Weights of a small image classifier: norm layernorm, activation gelu.
Rows from block 6 of a small image classifier, named by matrix and row number. Rows with one number belong to one neuron. Each number is 128 + 32 x the weight over its row's rms, rounded and kept within 0 to 255. All counts start at 0. Numbers have three digits each.
After each neuron's rows are labels from the 100 images, of 14976, where the neuron reaches its highest value: "peak at" is the part of the image that holds the peak. Only what is clearly more common there than usual is listed. The data: crops of objects in photos (Visual Genome). In brackets: how many of the 100.
# fc1: MLP up (model.blocks.6.mlp.fc1.weight, 384x192), inputs 0-63
# fc2: MLP down (model.blocks.6.mlp.fc2.weight, 192x384, transposed), outputs 0-63

fc1.282:153197150147137082143136103159131092144110104134085088135126165176162112154090112061131181126153125123126101138155133149106161099146070168183134176132073076109127095122110093174118088117110121
fc2.282:154181103111096051075074110127154107109114106103107121096070122166150132158151083122147117157148112079120167096090120076105094172113159079141147087125154089128124161122088083100115144159107097
peak at: centre (35)

fc1.278:123118140081170154103092120119073187156202168151072143134150127189144100160117149168153180155062102127126059170118184115193098143144105168096121156166100126162095113116144136118149165174116155
fc2.278:113117173152167184172183090160128151158165129113147151164168123138130155097094165143122144095167150195155112175160155179079158132119100164147134164119091162107155110129166156162162139112164169
peak at: top left (51)

fc1.283:117131115090164166106102125103081201160201199132079136130102132206162125119112132161138175144067127160117066175103137128194093158138098091088135157199105121116136116102166128135145139135123153
fc2.283:107106150128183186178173097154124161156154119125146150135150120130126162101093150165131144098148123200156113176165142177090178124139099166141116173119090160114134109118187178168149113117150163
peak at: top left (33)

fc1.237:128158070184111133186155160119123146116137138099119119147047122159146159087133132154124149184063107110152060122066087107161140126138078100145132112194193092163100081066148090163090186106102136
fc2.237:122151127103146116150137161183134162133126098130217131139138094148110171172123153169170179139135111119186120178165167161146145112162107113134150171066140103169132162100158197161171148147129163
peak at: centre (33)

fc1.14:110130136162051169148140109101123119106097135101162095102084094171206196119127111145124157136115171145154135156155094178140143097138048132171139107192112086156121163079085104112124089111109135
fc2.14:166186155142098082109145102181189131154153120101152126146130114196131168174160143146186148166182142110174172142157185137101115166134171110170169119072174129139157185136107102137159193164132173
peak at: centre (40)

fc1.135:153171124157145135127133112138120112150110103132108103145123161176163119115097131101084171148146130120181113132152143126115141106171092174143133177110055098042107079098129105158189126088130152
fc2.135:140147097111070072076091105104137094108106108109105107104091116128130109132133089101125107135119105071113149087099093078104079133100142083131136086126140086119120137125070082086107132133098110
peak at: top centre (35)

fc1.217:096134162146077122122147131126126144084112127116129069120097149179170159148120075126155136076134163132147125184166070160150154062119031132184135132178138138143155146122100106163083110101087117
fc2.217:182188153154094083103128116173192123150145130104165146163131119164135147187167138136180160182187156109167172142148153120113106176124175107174176111072175127151160190147106115107152193167143155
peak at: bottom right (26)

fc1.236:140127118096078135156140113138076096141115139094143108129147108209145124110175106083141160169167171133163087152091120104168138135139074137128129137141099095108138079110120096113113126117095139
fc2.236:140157167193129127140159104116141104160183181108098127146154152135138118138147156099120088141163188120112183123160161127116111143123166167158150093123147171108169130173085089145143158134169163
peak at: centre (64); bottom centre (28)

fc1.364:094144116113088168107120136091088187143158159105102109101066083231147174123165161176164165150081141096175077169112133144126147158123066093114132122217121112113119145062129072102112103151166139
fc2.364:121113167129151143172179104177118172163139116103184152147188115141120166134106190175156171101143124173182095189143181191101165129168109150102171183071108120159148119120169157164184146104175167
peak at: middle left (36)

fc1.163:159097139091114145111171143103198178121085139168121093173123191115164173084076140120110177155138138149124099134077107171131109151083153159144080104099168151161151108143149180194118145106109135
fc2.163:159176156163163154123122182134164121138179170190137135163122159168162141163154131135142139168150167174118170132147156120177130187133168145192152112142152151144163167168159160112133145175146117
peak at: top right (25)

fc1.292:126136127085168154106098109125075192148201167146085146149149133175134099155127146157155183162079116137121063178114168134176122144151093155093096171172077128142102109125147132100152163174114153
fc2.292:110105163129170187177184088167117165152142121107162161150165121126130161098093164156125159092147130197167108180164139183081169118135095158136131174123092148117129103121176166171160124110151170
peak at: top left (38); top centre (32)

fc1.313:106156145132138154030154165143099174166161152138073045094124126184186141117088121178154129085092133122141107182142141099165082128135091097140174111157130134180119114137133095193070172126116109
fc2.313:153163193191117127128173119172148130158181153111169133157179123152130140157140185132150138131177191147163154166147174168118113158122143152144179120070150154134178143160107120162180187115178160
peak at: top right (26)

fc1.137:154091155139148119132135157118129108126180144131130153168152147146164126113116109152151160159102154154109084151118143080172095138172098134106160150150062103189059126084125170131165174147072183
fc2.137:110107171169161191183182087133124129161167149108107141148169140117135143096101171122108117097155165186130121165160144178087146131116111173144125145140096175103156097141155116167160133108172167
peak at: top centre (41)

fc1.122:112143132147154077124107046140126110145139048121116105120093072135126118128098148064080090127114131071121024099098112098136151108153092120124102122165111090126119103162072118149048154133111090
fc2.122:086095130114103114105117093102099093106119101111102084108118091085079087083085122088090093084120112124090101109094111111089096087074098108092096104106082098084107082096110098086096111071101101
peak at: top left (38); top right (26)

fc1.38:093116174127068189105175120076068161075153120127135108089098132193137188140125112152162154113136152111203110210159102147132167082114090153144105111182103160113142140118144098110109090125127146
fc2.38:119118179160138166171182099168147143170180125112149137180188110145113156109100178138140148103173161185163108182162182187098129136114119164140148160094102155120169117127169130146163178099161172
peak at: middle right (28)

fc1.78:124141034195113102158096106116172107120141109097140107127069092140152183130134126145095107135073130112123094144138123160104162141110119097166157110203203076123146151047110078126096122090119116
fc2.78:158166091082110080096090152155139159112087101121174118109104117151123153178169099166173170178116082077167143111121120095148135118171151090126138144097175100179110176109118148130118133166099123
peak at: top centre (29)

fc1.124:122131113081170140125115122107080187130208172150084145123146127188130100148123146134143170160081107144117054174100154136187123139134092159088108172170096129147110109127159118112139152175116152
fc2.124:103106155112177177177175105171121169142132105124183159140153107123114170098092158167136165094142117194175100186166136182091171109140090152137125177132087143120121105106180188173155122111139170
peak at: top left (31)

fc1.247:153191119151134146127053101143113151168131152165128086144121080210203161135161080129158168095110149175108161141127166178095078151145120134153139157174105096158153085098093151125162088175134139
fc2.247:165171119095087067113122130168140150164112094098184099127127103126115158197160140151178162175148096087188173152126150131111108132166149103154173126022158089172132183114091131142149156162144160
peak at: top centre (65)

fc1.214:186143109133119156107127128170138120182137120149046097146112141164135162084131174115171183137091105168105109121133186165153079156124107145157125056148113099185155080101147115147115156142094115
fc2.214:195169161149108092071129166131155131124146150160138129157136144195149132184166158135142129148125165130130168111109177129162098190138173097140214103169191106153154148171109126096203159134146080
peak at: top right (33); top centre (32)

fc1.121:099134149168091182147121152142117161066161134145095154111122127205158186104144127156054081134160094136146073134087134095167142092122135181131145128192154109049142115093143044114156151109098120
fc2.121:120145163126127086125152080184158107146149086103135133144122071139089168102073155140138132094182116198139100191139147170062099140095079110132158123090070114088148127085154126116140170106143154
peak at: bottom left (27)

fc1.26:155108179115099133110145143117127111138115156115116086132139115127150091137130129146136207074118190180132153161130126131125135112140077106117130090083111112131113122140164189129098128059060122
fc2.26:145166170176128154158171085121177106153174170094097145138151165143163128122147151105121109133174176134110182118164140143098114164105167160177151104127150166104165134171104085144155159142165168
peak at: centre (39)

fc1.294:159122158098170112111096121125093130161211156152116165182182140169152115129128139131134164125113115128104072151124148097196105173191134149094138102131077109159057146099171176103163160136079153
fc2.294:119100161168153184166172079158148135148156127112109173160167120141146146092097159119108117093162163193128099177127150180076152155102102160142139167148091135101141096130170109152164159104153154
peak at: top centre (52)

fc1.95:121137155131108123132185115113081133141158148110108084157098155221176120116128111117164181160114180139119093160107101124184086114135055099111115160180066116164171076115136123142114192109099168
fc2.95:121173154143162124166175095145173118150152144099115119163123135138126169107106134136136111124181144175142170172171111156095133150125115171168105108084113191081153161130135103143092144160130177
peak at: centre (53); top centre (36)

fc1.94:131101166091112082129137162091136083117123128130113081094164120136147141152115098125102060104167104088126113121148132101166130131110133138155162168133140074135153155129121130116135140157131111
fc2.94:126161095140101092090098176099121092097098136157132074098068133124129095140167082100128092164117138079106169089101077086188074106119158091148118081111169132135120168139091117115070127160108107
peak at: bottom centre (37)

fc1.114:103121074160082101172103138123157138094120121093151083133073102177197207150126138118113132127092143120133088136153113181155129116086060108174165122203181103150137124071092084118109123113143116
fc2.114:168174120104104077098099149176169137122105102117190118110101104166125168194161123165177168180165103101174156149139148117126106149157151099146160125077171105168127184113115154127137174178123145
peak at: middle left (39)

fc1.188:157084143084092129103136103123204116136121099162144138128153156125162134120122122070123163129138121191174101118088115198118098178083137137163118099082146102156122142159101160156141115165090136
fc2.188:187138113139120125091087168124140168121109160143136162136127174184176117188189109150174169201112139104135132100091133099169162166163182111110173156162203120197130179171130133129149150177112103
peak at: middle right (36)

fc1.258:191092104114164118099128130133149082151109128173096112107142138109115082144127157047150128156112162084089152094112168099124072163126118130122167080138108145123081141172089170189041121112084144
fc2.258:131121142170086129092107185077114097136159175207081114148135136083101060104142121071098073139132162112068118079082118080195113105083168127095100093189137135107127114159090106106094134124116082
peak at: top right (33)

fc1.334:108120110107095097116182030112091150143169160159164139132156129131139140142153091144115112168162097124147111118122113128128086131087142131073070083244118135158142131082077133143149150174167104
fc2.334:098135128135127163154151107084105126123127161113096099170180158111101101079128132112100092099105146119114120097131145134115137077138135187081060119136114210092150102146118082141096105103144130
peak at: bottom left (25)

fc1.179:145149132137124160137138127118115116142121097125094101166134176158160142110112137108081181148149139124167107118163157115126121117177093181150127196126039111047111093098127130162187150081134144
fc2.179:153153083097095068075068148119129124100094120135131117091076136140140124164159081133146127163102103064126151084097103075147114132138153085123133108168166088154106159129091121100104118160096098
peak at: top centre (33); centre (33)

fc1.300:115096125133077148151104115154108121100095143141106116071126103223144146135143112122134145079104104148142057134100130106168124080112103181126146102193227109084163112074080071139105115137101113
fc2.300:178184155129109074098123085170165132159142110082148151147121122164144171183142160151182164163176135150170161147138156134074114160137140085170212125073156088142142179129108103123176175156146151
peak at: bottom left (31); middle right (29)

fc1.147:149142042184105131173104117162163128103073114106111075115102164106105116120141126131124154119093127135129150135112141174096161135128118110205161146141186154130176112069120112177069108161130096
fc2.147:166160090089147093102087156128118162116088113102161149101097165142172149180177094165163168180089092081155160102107097092158164131172147097131157159103175090184095169130132163123123099173102102
peak at: bottom right (27)

fc1.209:123097113124102143172155175128121170066136129133137142099081158123084171122161117130142087168127112101170119150086047117181152173096097115149107169156173173108138182121188064138095071141097089
fc2.209:085071125108164175165152139153081155118118093161170140139143092091098145095083140149114148083114103190151064179134136174126154086138072154098094172095077130124121088087184186150125106087127137
peak at: bottom right (51)

fc1.273:113098139062083151169118129117081123102119126113121108129126088237151126144172123077155149115172134144167094149104139140173142139120082174108104161158104111082151090154141078094112097176153126
fc2.273:165131185156079111100152155165144137168169133133192120185201106144107125165138189138168169145158160143182116144136191156142102150127150130116189139112152120154185145144122154124192209098176140
peak at: bottom centre (38)

fc1.365:141149127132121172120138125115112102145122097120089104156130171134155134117114127111085178155173124141170094113158165122124116122185099178144122179113027104040106098109127134155204140093130133
fc2.365:144149096098084063074078153118131110106098112135131111105088123132115113161151091125149133157106101056128143089099108077146098125130149092116125103147157093143102159124089120101104124144099099
peak at: centre (39); top centre (33)

fc1.369:141098124110131188093153122130106177163152190136072093065127100189177159112116153175137150102051121122154060139128131117189073177124133133112187114169191137122134134054147105177100123133111108
fc2.369:118121178156141140158170110179153140175170124126153126160171108174109167120107185151152142109176146192167101186147202185106129155123111154117145154089106149124174113117164145157177182105177165
peak at: middle right (30); middle left (28)

fc1.161:144144138117063179120164116120080117151144100084122085135098137184167136106169150125143182194138160122155084155079105121164131148160048101106105129117099120120112083071150112140066121124106138
fc2.161:111109154186159176175168089118143129138163179088103146134170170153176118120132160121120112114143179113118124137137171173106141157123151176123122143077130168128164111174145098134137137119163150
peak at: centre (60)

fc1.297:143150163139124176082175128112134095163142127106097056139135120161181157114111121137117195103098160179152140168117122109161101119150089073096157095107144105171095118088138175173111179068087131
fc2.297:132161178182127142160178081136164108158186173100089128139158142148142142123128166110123105124180181139114178145167167158094117156106157157165148104105138159101171128164111084150160170130161170
peak at: top centre (35)

fc1.39:162161136132128113181122109167100155133103163162103125145153088171127186108119075099181076126128143088061114112116097154097127139072140107194055139183177163132121162103070152116083117115144118
fc2.39:094132137111088094128142127165149076119118082125140110077095059114074132115088123099133110100165115141124106161144109136109085111076094104133124090125099114084093122077092121112105151106113154
peak at: bottom left (35); bottom right (31)

fc1.68:111116160125089219102183099126127166172131113086119076114114125170147126145134144113147201142090168128169091150100093101173116088154082080105124087161141144112121079070161128160112147113120136
fc2.68:125149170167140168172189080143131132155165158079113140159184150148141146115122175123126117107159170145152148162157161183087139141134130174141157129062131167110157127152122097164166148123175174
peak at: middle right (28)

fc1.9:087104100148090096146099099137164127111110116100138110121105107167135165144142094090125101095122138108121090138165126168149151112092085141184183130200209121109134172097058052140059131108124104
fc2.9:149182083077112068099081144158161130114083088127171129124076096145114155171145083153175166180150080096154162130146097084128108123143147091161126116088147105156105188096118133114088148183088143
peak at: bottom right (29)

fc1.205:113059172134103193117163091108140127109112149122155080084135127197158163162130128123140163089098141171164103147128127122164099085106100154100145114175183145102160143086135136139141121148078127
fc2.205:160165185169124118144175087168160111162169132090131148159163115139128161138108186124142122125179169186152151171155162179078111159117111143157199111076125146101160146134108099143186179126178171
peak at: middle left (36); middle right (30)

fc1.230:108213083136152175127082096150110183176134152158107092165132104171158116153162110127171172140086146138112138139109142166083101152159119108122114189173100139129129074082103127116164148192168147
fc2.230:140145102092157106145136121178117176130092095098201159118120109128134174167124136185179190140120092125186128172147112152112168116184113099133164177065125098183099160103165183148153109159114156
peak at: top centre (51); top left (27)

fc1.316:141129119129130177130134143113108125154125109131098115170133184139152148110132146125085171155134126135166101109164163121123097111180106171126130158118044119033083086105125141142216139068138153
fc2.316:137143077085106077085074160123117128099087103139136111092075115128114125158143081138142133150100083076122133096105095083158113110138134080119118116165146084145086151106108135106095107151077098
peak at: top centre (46)

fc1.216:165100151135171132113112172121108101130209153143101139168163121137163110131115114184147160131106147144120094184147172075143108148161103162106158158109060100186082136085122188114139154144086171
fc2.216:115107172180154193166172096119134113155175168115101139171173141119137112096107160106098111103153180180103114150152144164099128139106117177152115125132101175098169098154150114139139141106160146
peak at: top centre (36)

fc1.84:146159110126160203117113140121127155162187146110098097148141121167114143103096189155127132106124097076156060170120123067140116133189142141104147103155127126091073148115180157168118147102095109
fc2.84:105064169157149190146142119122133110139168135159096128143164123134129118082099156107085098095146149208088067151100178162111127137081105167079091149151086135097149073125184135126121153077133096
peak at: top centre (60)

fc1.212:172127132120162205108122133109135136161166173129119111124171118132133154097079186146108140083111107106158081133132112065161089157168162145105165068137154134116080166125167162153119122110088105
fc2.212:102063170161136193149139122127143118145169135165097137155167124138133120089094170109095107097144155209095062157098181169110124148082111161090101145187091131100147073121186134119140166080133099
peak at: top right (42); top left (28)

fc1.70:158180147124147126128103129139102108170099147174097111082130094147147195123132094092176053146128132079049146104119131162080116147066147148227094140154145131103108150142036130090100132136134126
fc2.70:102091150148092131129141117094117073128168137113091093103145117086114078101112143062080068091127163096088118096132132116127085124068125150122116082113116126075134075151067081104124119078149120
peak at: bottom left (27); bottom right (25)

fc1.115:178122136108140106156163101154109160147144135179161120154128113162139109135153116083182147142087160080090118114133095136124125118108112101139076113142168167115103107119090164121064085127113166
fc2.115:077093138122105112120127097103105092096134100125098095080116085099089107070080131091088086082125122158097083118105116122085105097068104120099092089150080109064103084090103099134114113077117103
peak at: top right (25)

fc1.128:123103136108140184091127121120092211151182182127076122125132115215178123144121140163147195131052135156127062181126173117190085133135082140089159155170100135149118086098150122132122162150112166
fc2.128:114125181160153183173184092155141135169181144109141133148169124136119148101103171135123131098179161194144121172176159176090139138119113175164136143110100181106166104140152141155157158111166174
peak at: top left (36)

fc1.176:109108124110141157136142149098128149117122181118118110086092147114110152150147161150161119178063130071161102142116074118187130149111107121143105169154171164101130162091151113142118098171144106
fc2.176:093078137112167161172166122155096166132129102141176145141156103117106155093084154160128156081124110196158060179145150182106168108151074158105110182116076140125129097097185187153145107092152150
peak at: middle left (34)

fc1.28:116115137109156197077133115103111187152157190138094104101103146172140141153114148141167152156059121103179080167121113126178116143144115108119126163191145160092116137099155109146151143172134147
fc2.28:103101164125164173177173100158124166147146113118184146156167105117105159102093168165148168095155126213171097181162149183088160112150094157134125178086087149123145106115183175156157132102149165
peak at: top left (37)

fc1.346:141081131099087130145142108121189164120130123175138131139138181118129163100133131076124166171145107184157108124068100199128126171080120165161108086103150139159131124144095148177138106126076119
fc2.346:187132120134148139117105145148144185154100140126152206141150175167182136175183139160166174183129129131159117116093147132147196172170156139108186189146179125197120155153150144155181146170160113
peak at: middle right (32)

fc1.270:124118130101156184096081126127083207175184190139062128126126093237192116144103141175151184109064124148129076165127179117179088165150104137082164148185107111151109107094158130139123144157125143
fc2.270:117119179154166184170176101158140149159179141120151134154176128144124155107104171150131137103169153198155115170159175172096154141129112174142120158097102169117167114134169156163159153112168161
peak at: top left (31); top right (26)

fc1.132:094122138149100168153109162148148161113124146117109156144137083147133158104174109109083027137131094104090100068082154091156096115106165155185135166190150131109126124103136096109160165147155108
fc2.132:094166129089104060122129111162129098119119079136139077098104072139074159132091141140148124104156095120140149157154147142087083115108094096141134098056108109100113144082101131124131132127120158
peak at: bottom left (43)

fc1.17:137093126095077164132116130121121195087168119157111132108141190156113109098161097115121113137194062157178116155062090121183132115114070146123134076167083126116150138128182065147102119108061109
fc2.17:136094132078128129117142126165092177141077072113179161171185101118099149114117158164144174111112078163186068150084162159113163135160094128085172174103114093166108093080148144136179147092144108
peak at: bottom right (34); bottom left (30)

fc1.343:144149115137126170118136131118110104152126101119089112158135182131143132127120142105087168164160122134172090115158175129115114107189108183139129156108033111027103089113144129143207132096139138
fc2.343:132141097087094067081085147118118117101093097129130091106093106118108117146134101125136127140108087080129131099104108088138104103124130084109133100147140083133103139103091120096102117125093102
peak at: top centre (44); centre (34)

fc1.349:183076135082127133129133115084192126134106152175123111135125184135156116100109147058141176148108103192171092114067078148159102158107145171160127075098173147162124097132104178194119128137071105
fc2.349:195140165154109137105130141153181145178149144153138170130173169164165142177182169136152165173158148164141145117088179146134149192131177137139225157176174101175150147163135128126221193151178115
peak at: top right (39)

fc1.228:098129160133098190073157151109085149117193107106095069135096119185148141134111152159143195103163149110174092229136116094123152101138073083117100127124073132113122108125180105141082141099132146
fc2.228:111105176181143196181184095127131120156179165103110120149181153126143122107117181116107116107153177148123130148157163182112126137114139173134125129090121169114172104158145117150155147103167159
peak at: centre (42); bottom centre (33)

fc1.45:141095126087100080152140167120099131101128186143076123172131157180158129112095132123108116165120129095112057078086146084181087148078070158149123168179135107171167043129151106150107141108103141
fc2.45:093116153141055125125146180122111073121137102174158045132166081082076086111100153082098109103154143113133110131112129141169036101074104124129111071073105145102162100100098143118151166074154135
peak at: middle right (38)

fc1.373:072185116173185113090091093075108086139166087149124078128112090124103138184082171085080136121137095111156097164145131078114114101120119097157062106123090103159165127140099127142167162138157174
fc2.373:118091176164099188137185094123096120175148142104119114180210115084097094085098174100097110081154162169145106144134109175094113087107111153123141130087104146096143085145102098141180141070158163
peak at: top centre (37); bottom centre (36)

fc1.169:132158117116123163139112139112109135150134109117091097180139174155147142148157134107105171163161122115165082121156168134119133112185110200158117187158036103040109092114142134158179153084132126
fc2.169:157132087106111098071064149096121136085097130145129122099099148135143109163161088135138135158083108093120124083078110081152126137143149084092141124201161074156088146141113132100093110142089065
peak at: top centre (40)

fc1.309:087129189130113169092163105098131146111133129125168062101110131170176195150150075154145149103101146160186135193165087148141146075110075136135103091178148142131134139092102124141096103130101124
fc2.309:146162190171108114144177096183170119169171124089155136159170101153116157149115184132157140122185169146167150175164173177090105163112133138164183123076133150116170147133115112144183186122177176
peak at: middle right (29); middle left (28)