From a checkpoint of a small image classifier: 17300 steps.
Rows from block 4 of a small image classifier, named by matrix and row number. Rows with one number belong to one neuron. Each number is 128 + 32 x the weight over its row's rms, rounded and kept within 0 to 255. All counts start at 0. Numbers have three digits each.
Before each neuron's rows are labels from the 100 images, of 14976, where the neuron reaches its highest value: "colour at peak" is the nearest of a few named colours to the mean colour under the peak; "peak at" is the part of the image that holds the peak. Only what is clearly more common there than usual is listed. The data: crops of objects in photos (Visual Genome).
# fc1: MLP up (model.blocks.4.mlp.fc1.weight, 384x192), inputs 128-191
# fc2: MLP down (model.blocks.4.mlp.fc2.weight, 192x384, transposed), outputs 128-191

colour at peak: black
peak at: bottom centre; bottom left
fc1.71:149161125145110139136089175132143102164139142159154148074126125114126153163148111112111136170095150142094147146184099147138111133127143112202148138095110175171132106112097119152130151091112130
fc2.71:107099111103086104088105137103142108087132078151081096079097090102101125102080090082097104075101093191101094100118081077062103113121106122110077143078102093102105108100094103119097115132084111

colour at peak: red
peak at: centre; bottom centre
fc1.81:118130079136075186087131156124147142171155161130118143136082114127155186127157208142111160134129162104159149147128120149106141120186076075101141166144146074175179151125113091151113105141096150
fc2.81:081122103096131087110105094085106111124077137178113111128123133098091086089091117062177111109102100131119137103090128096067107115076083072112104111115176086151090128096127094087090107075113102

colour at peak: black
peak at: bottom left
fc1.251:154134153106159117189134175123118099110103099146116150095040124128107146146149095119145124120100135143083126144185121161132091185109150123186082125094091174119103128105142112118149130110129100
fc2.251:121141112083065099077131147083147143095158083130103126069072073097079161090053140085084088112115094167123071103107105105084110139147119119147130154100136085144110149120139105120102138133112137

colour at peak: grey
peak at: top centre
fc1.149:110191127126153151145123092086133187121158072102087187156134109124147121177160160162137153136166147077156122132107158100137143107181155133077177096103147090160172139182121069140163103107177179
fc2.149:153085095098088119116073209162101084128155060109146151082089133110078097167149081072136128137130108142172119119171119137071127151126097118110163159117092174101086151069136112190147125200089100

colour at peak: green
peak at: bottom left
fc1.187:146126155131156127180131188138156093101115108124125139096045141121121107151153068144092117129103125133086132123203115148117072181095126128177088146101099121106093141127149140055184166105137108
fc2.187:126134121077073078071138132084132138071146074152104144095052092098088149117076118072113112105100098139111085101094098094095099120133115127144132141095135088139090144110126112121102139133098157

colour at peak: black
peak at: bottom left
fc1.164:172121079119157103159129137097129129172107110178092167132151128164179127163128186128115110126111118114048126138148134166147129182163136111199109099090110139122086095113137111112101076099129100
fc2.164:096090068108142152153079099103132065148073139124086075117129129081105083092134095128165081109150104190144124095129108135129134134090097066105136120120148126105121081095113067098086088101093067

colour at peak: black
peak at: bottom left
fc1.134:165141076140109112142119153139125124194136139166120155102186124131144122153161185120084132184132140120077121114188098143142116115172153091202143099104119172137132107098130121165057095102118085
fc2.134:096077079123135146149077110109143061147092129133072074101134113088115095096131083113112073111138113179138114104139097106091121125104107075060113128109121129087125081103101080101087080116086058

colour at peak: grey
peak at: top centre
fc1.167:129120097048141146120119136103080148110126141087087082099193097116081121173090084119172104073124183138122136151101137071206181138121101104114189166122099121168120168082167119090116107103132155
fc2.167:104125205169166128140163133161174136101127137197056138152089161180155149166148083080098169124087155053065177121157112181214079156109113165093120109118182114134085118122131153125109127125081156

colour at peak: black
peak at: top centre
fc1.85:070193091164118113093118097151156138076154143068152095119130167160160170150118155188177143097143149154081141132195090190132074120143086062116114086151126075108192103121154157145154123074114153
fc2.85:142151136160145143158108135145174141170134159080156157149163166154118116145166153213171149186159181084172156165140181053130167165118131116125178198199159156108181145137126113137152142137166109

colour at peak: green
peak at: bottom left
fc1.287:146132151084169115190161175129109113087109090127088160120054141136129125154164108157131111094118132118062124105180121154138081188091160110161078094076105156119102126131149112082136125104158086
fc2.287:106173116085067089075147138064161146080151102122099148092096094089081144101065148087085109117130106153125084089078143125074112144133103106147146159123168084164103169124159094111086135121128166

colour at peak: grey
peak at: top centre; bottom centre
fc1.16:100152177104149148115158129139118171166104106108119096153078144122099173137119160144207142129117141146153133118117136150162145144085162059123140136101128194144136112130104098189111128138149137
fc2.16:166109134109106118117109118156193156146191126154187124115107092153117160117134177178129136143125129148129107169133140149146162105180158151156112130147212135077158154159096151151193153150170110

colour at peak: grey
peak at: top left
fc1.43:141122136073192147136167202106096055077125183072070091127116130133145140162100163113110133112152101146161140139113146073156183109063133112113142185140083074101104120151125144069104116082136107
fc2.43:088158149151181166157177066087142151144097197151108084148149094131172152082100154147156103124141123106120110118106119188186122112140139113115091052105198081175130113172134135065084112056153129

colour at peak: red
peak at: bottom centre
fc1.213:134129109130091178086145171135121146171131167130108095119077142116140197100154208130133151107124161108154123108151112146147113120123092063120148177154167108160174136083114094174086113151085130
fc2.213:086119132115168102138130074112184127125074159188132087165160141110141090118129121093227144108102131154097151112102133126083107086090101095125074095133230097115111093119085116087105114067136116

colour at peak: red
peak at: bottom centre
fc1.122:121143127132068211070110180113138142176142170131135103114098131112150187115143160113127159130114166116172154138143119122158151103152110079114175181160141123170198148093114102162123143150084136
fc2.122:060140124108147094119131098077156127117073153169077107139129141102110096103097110108185119108109109142102142080090116126112099112081081073112095096119187079150081111110120088081077097072115125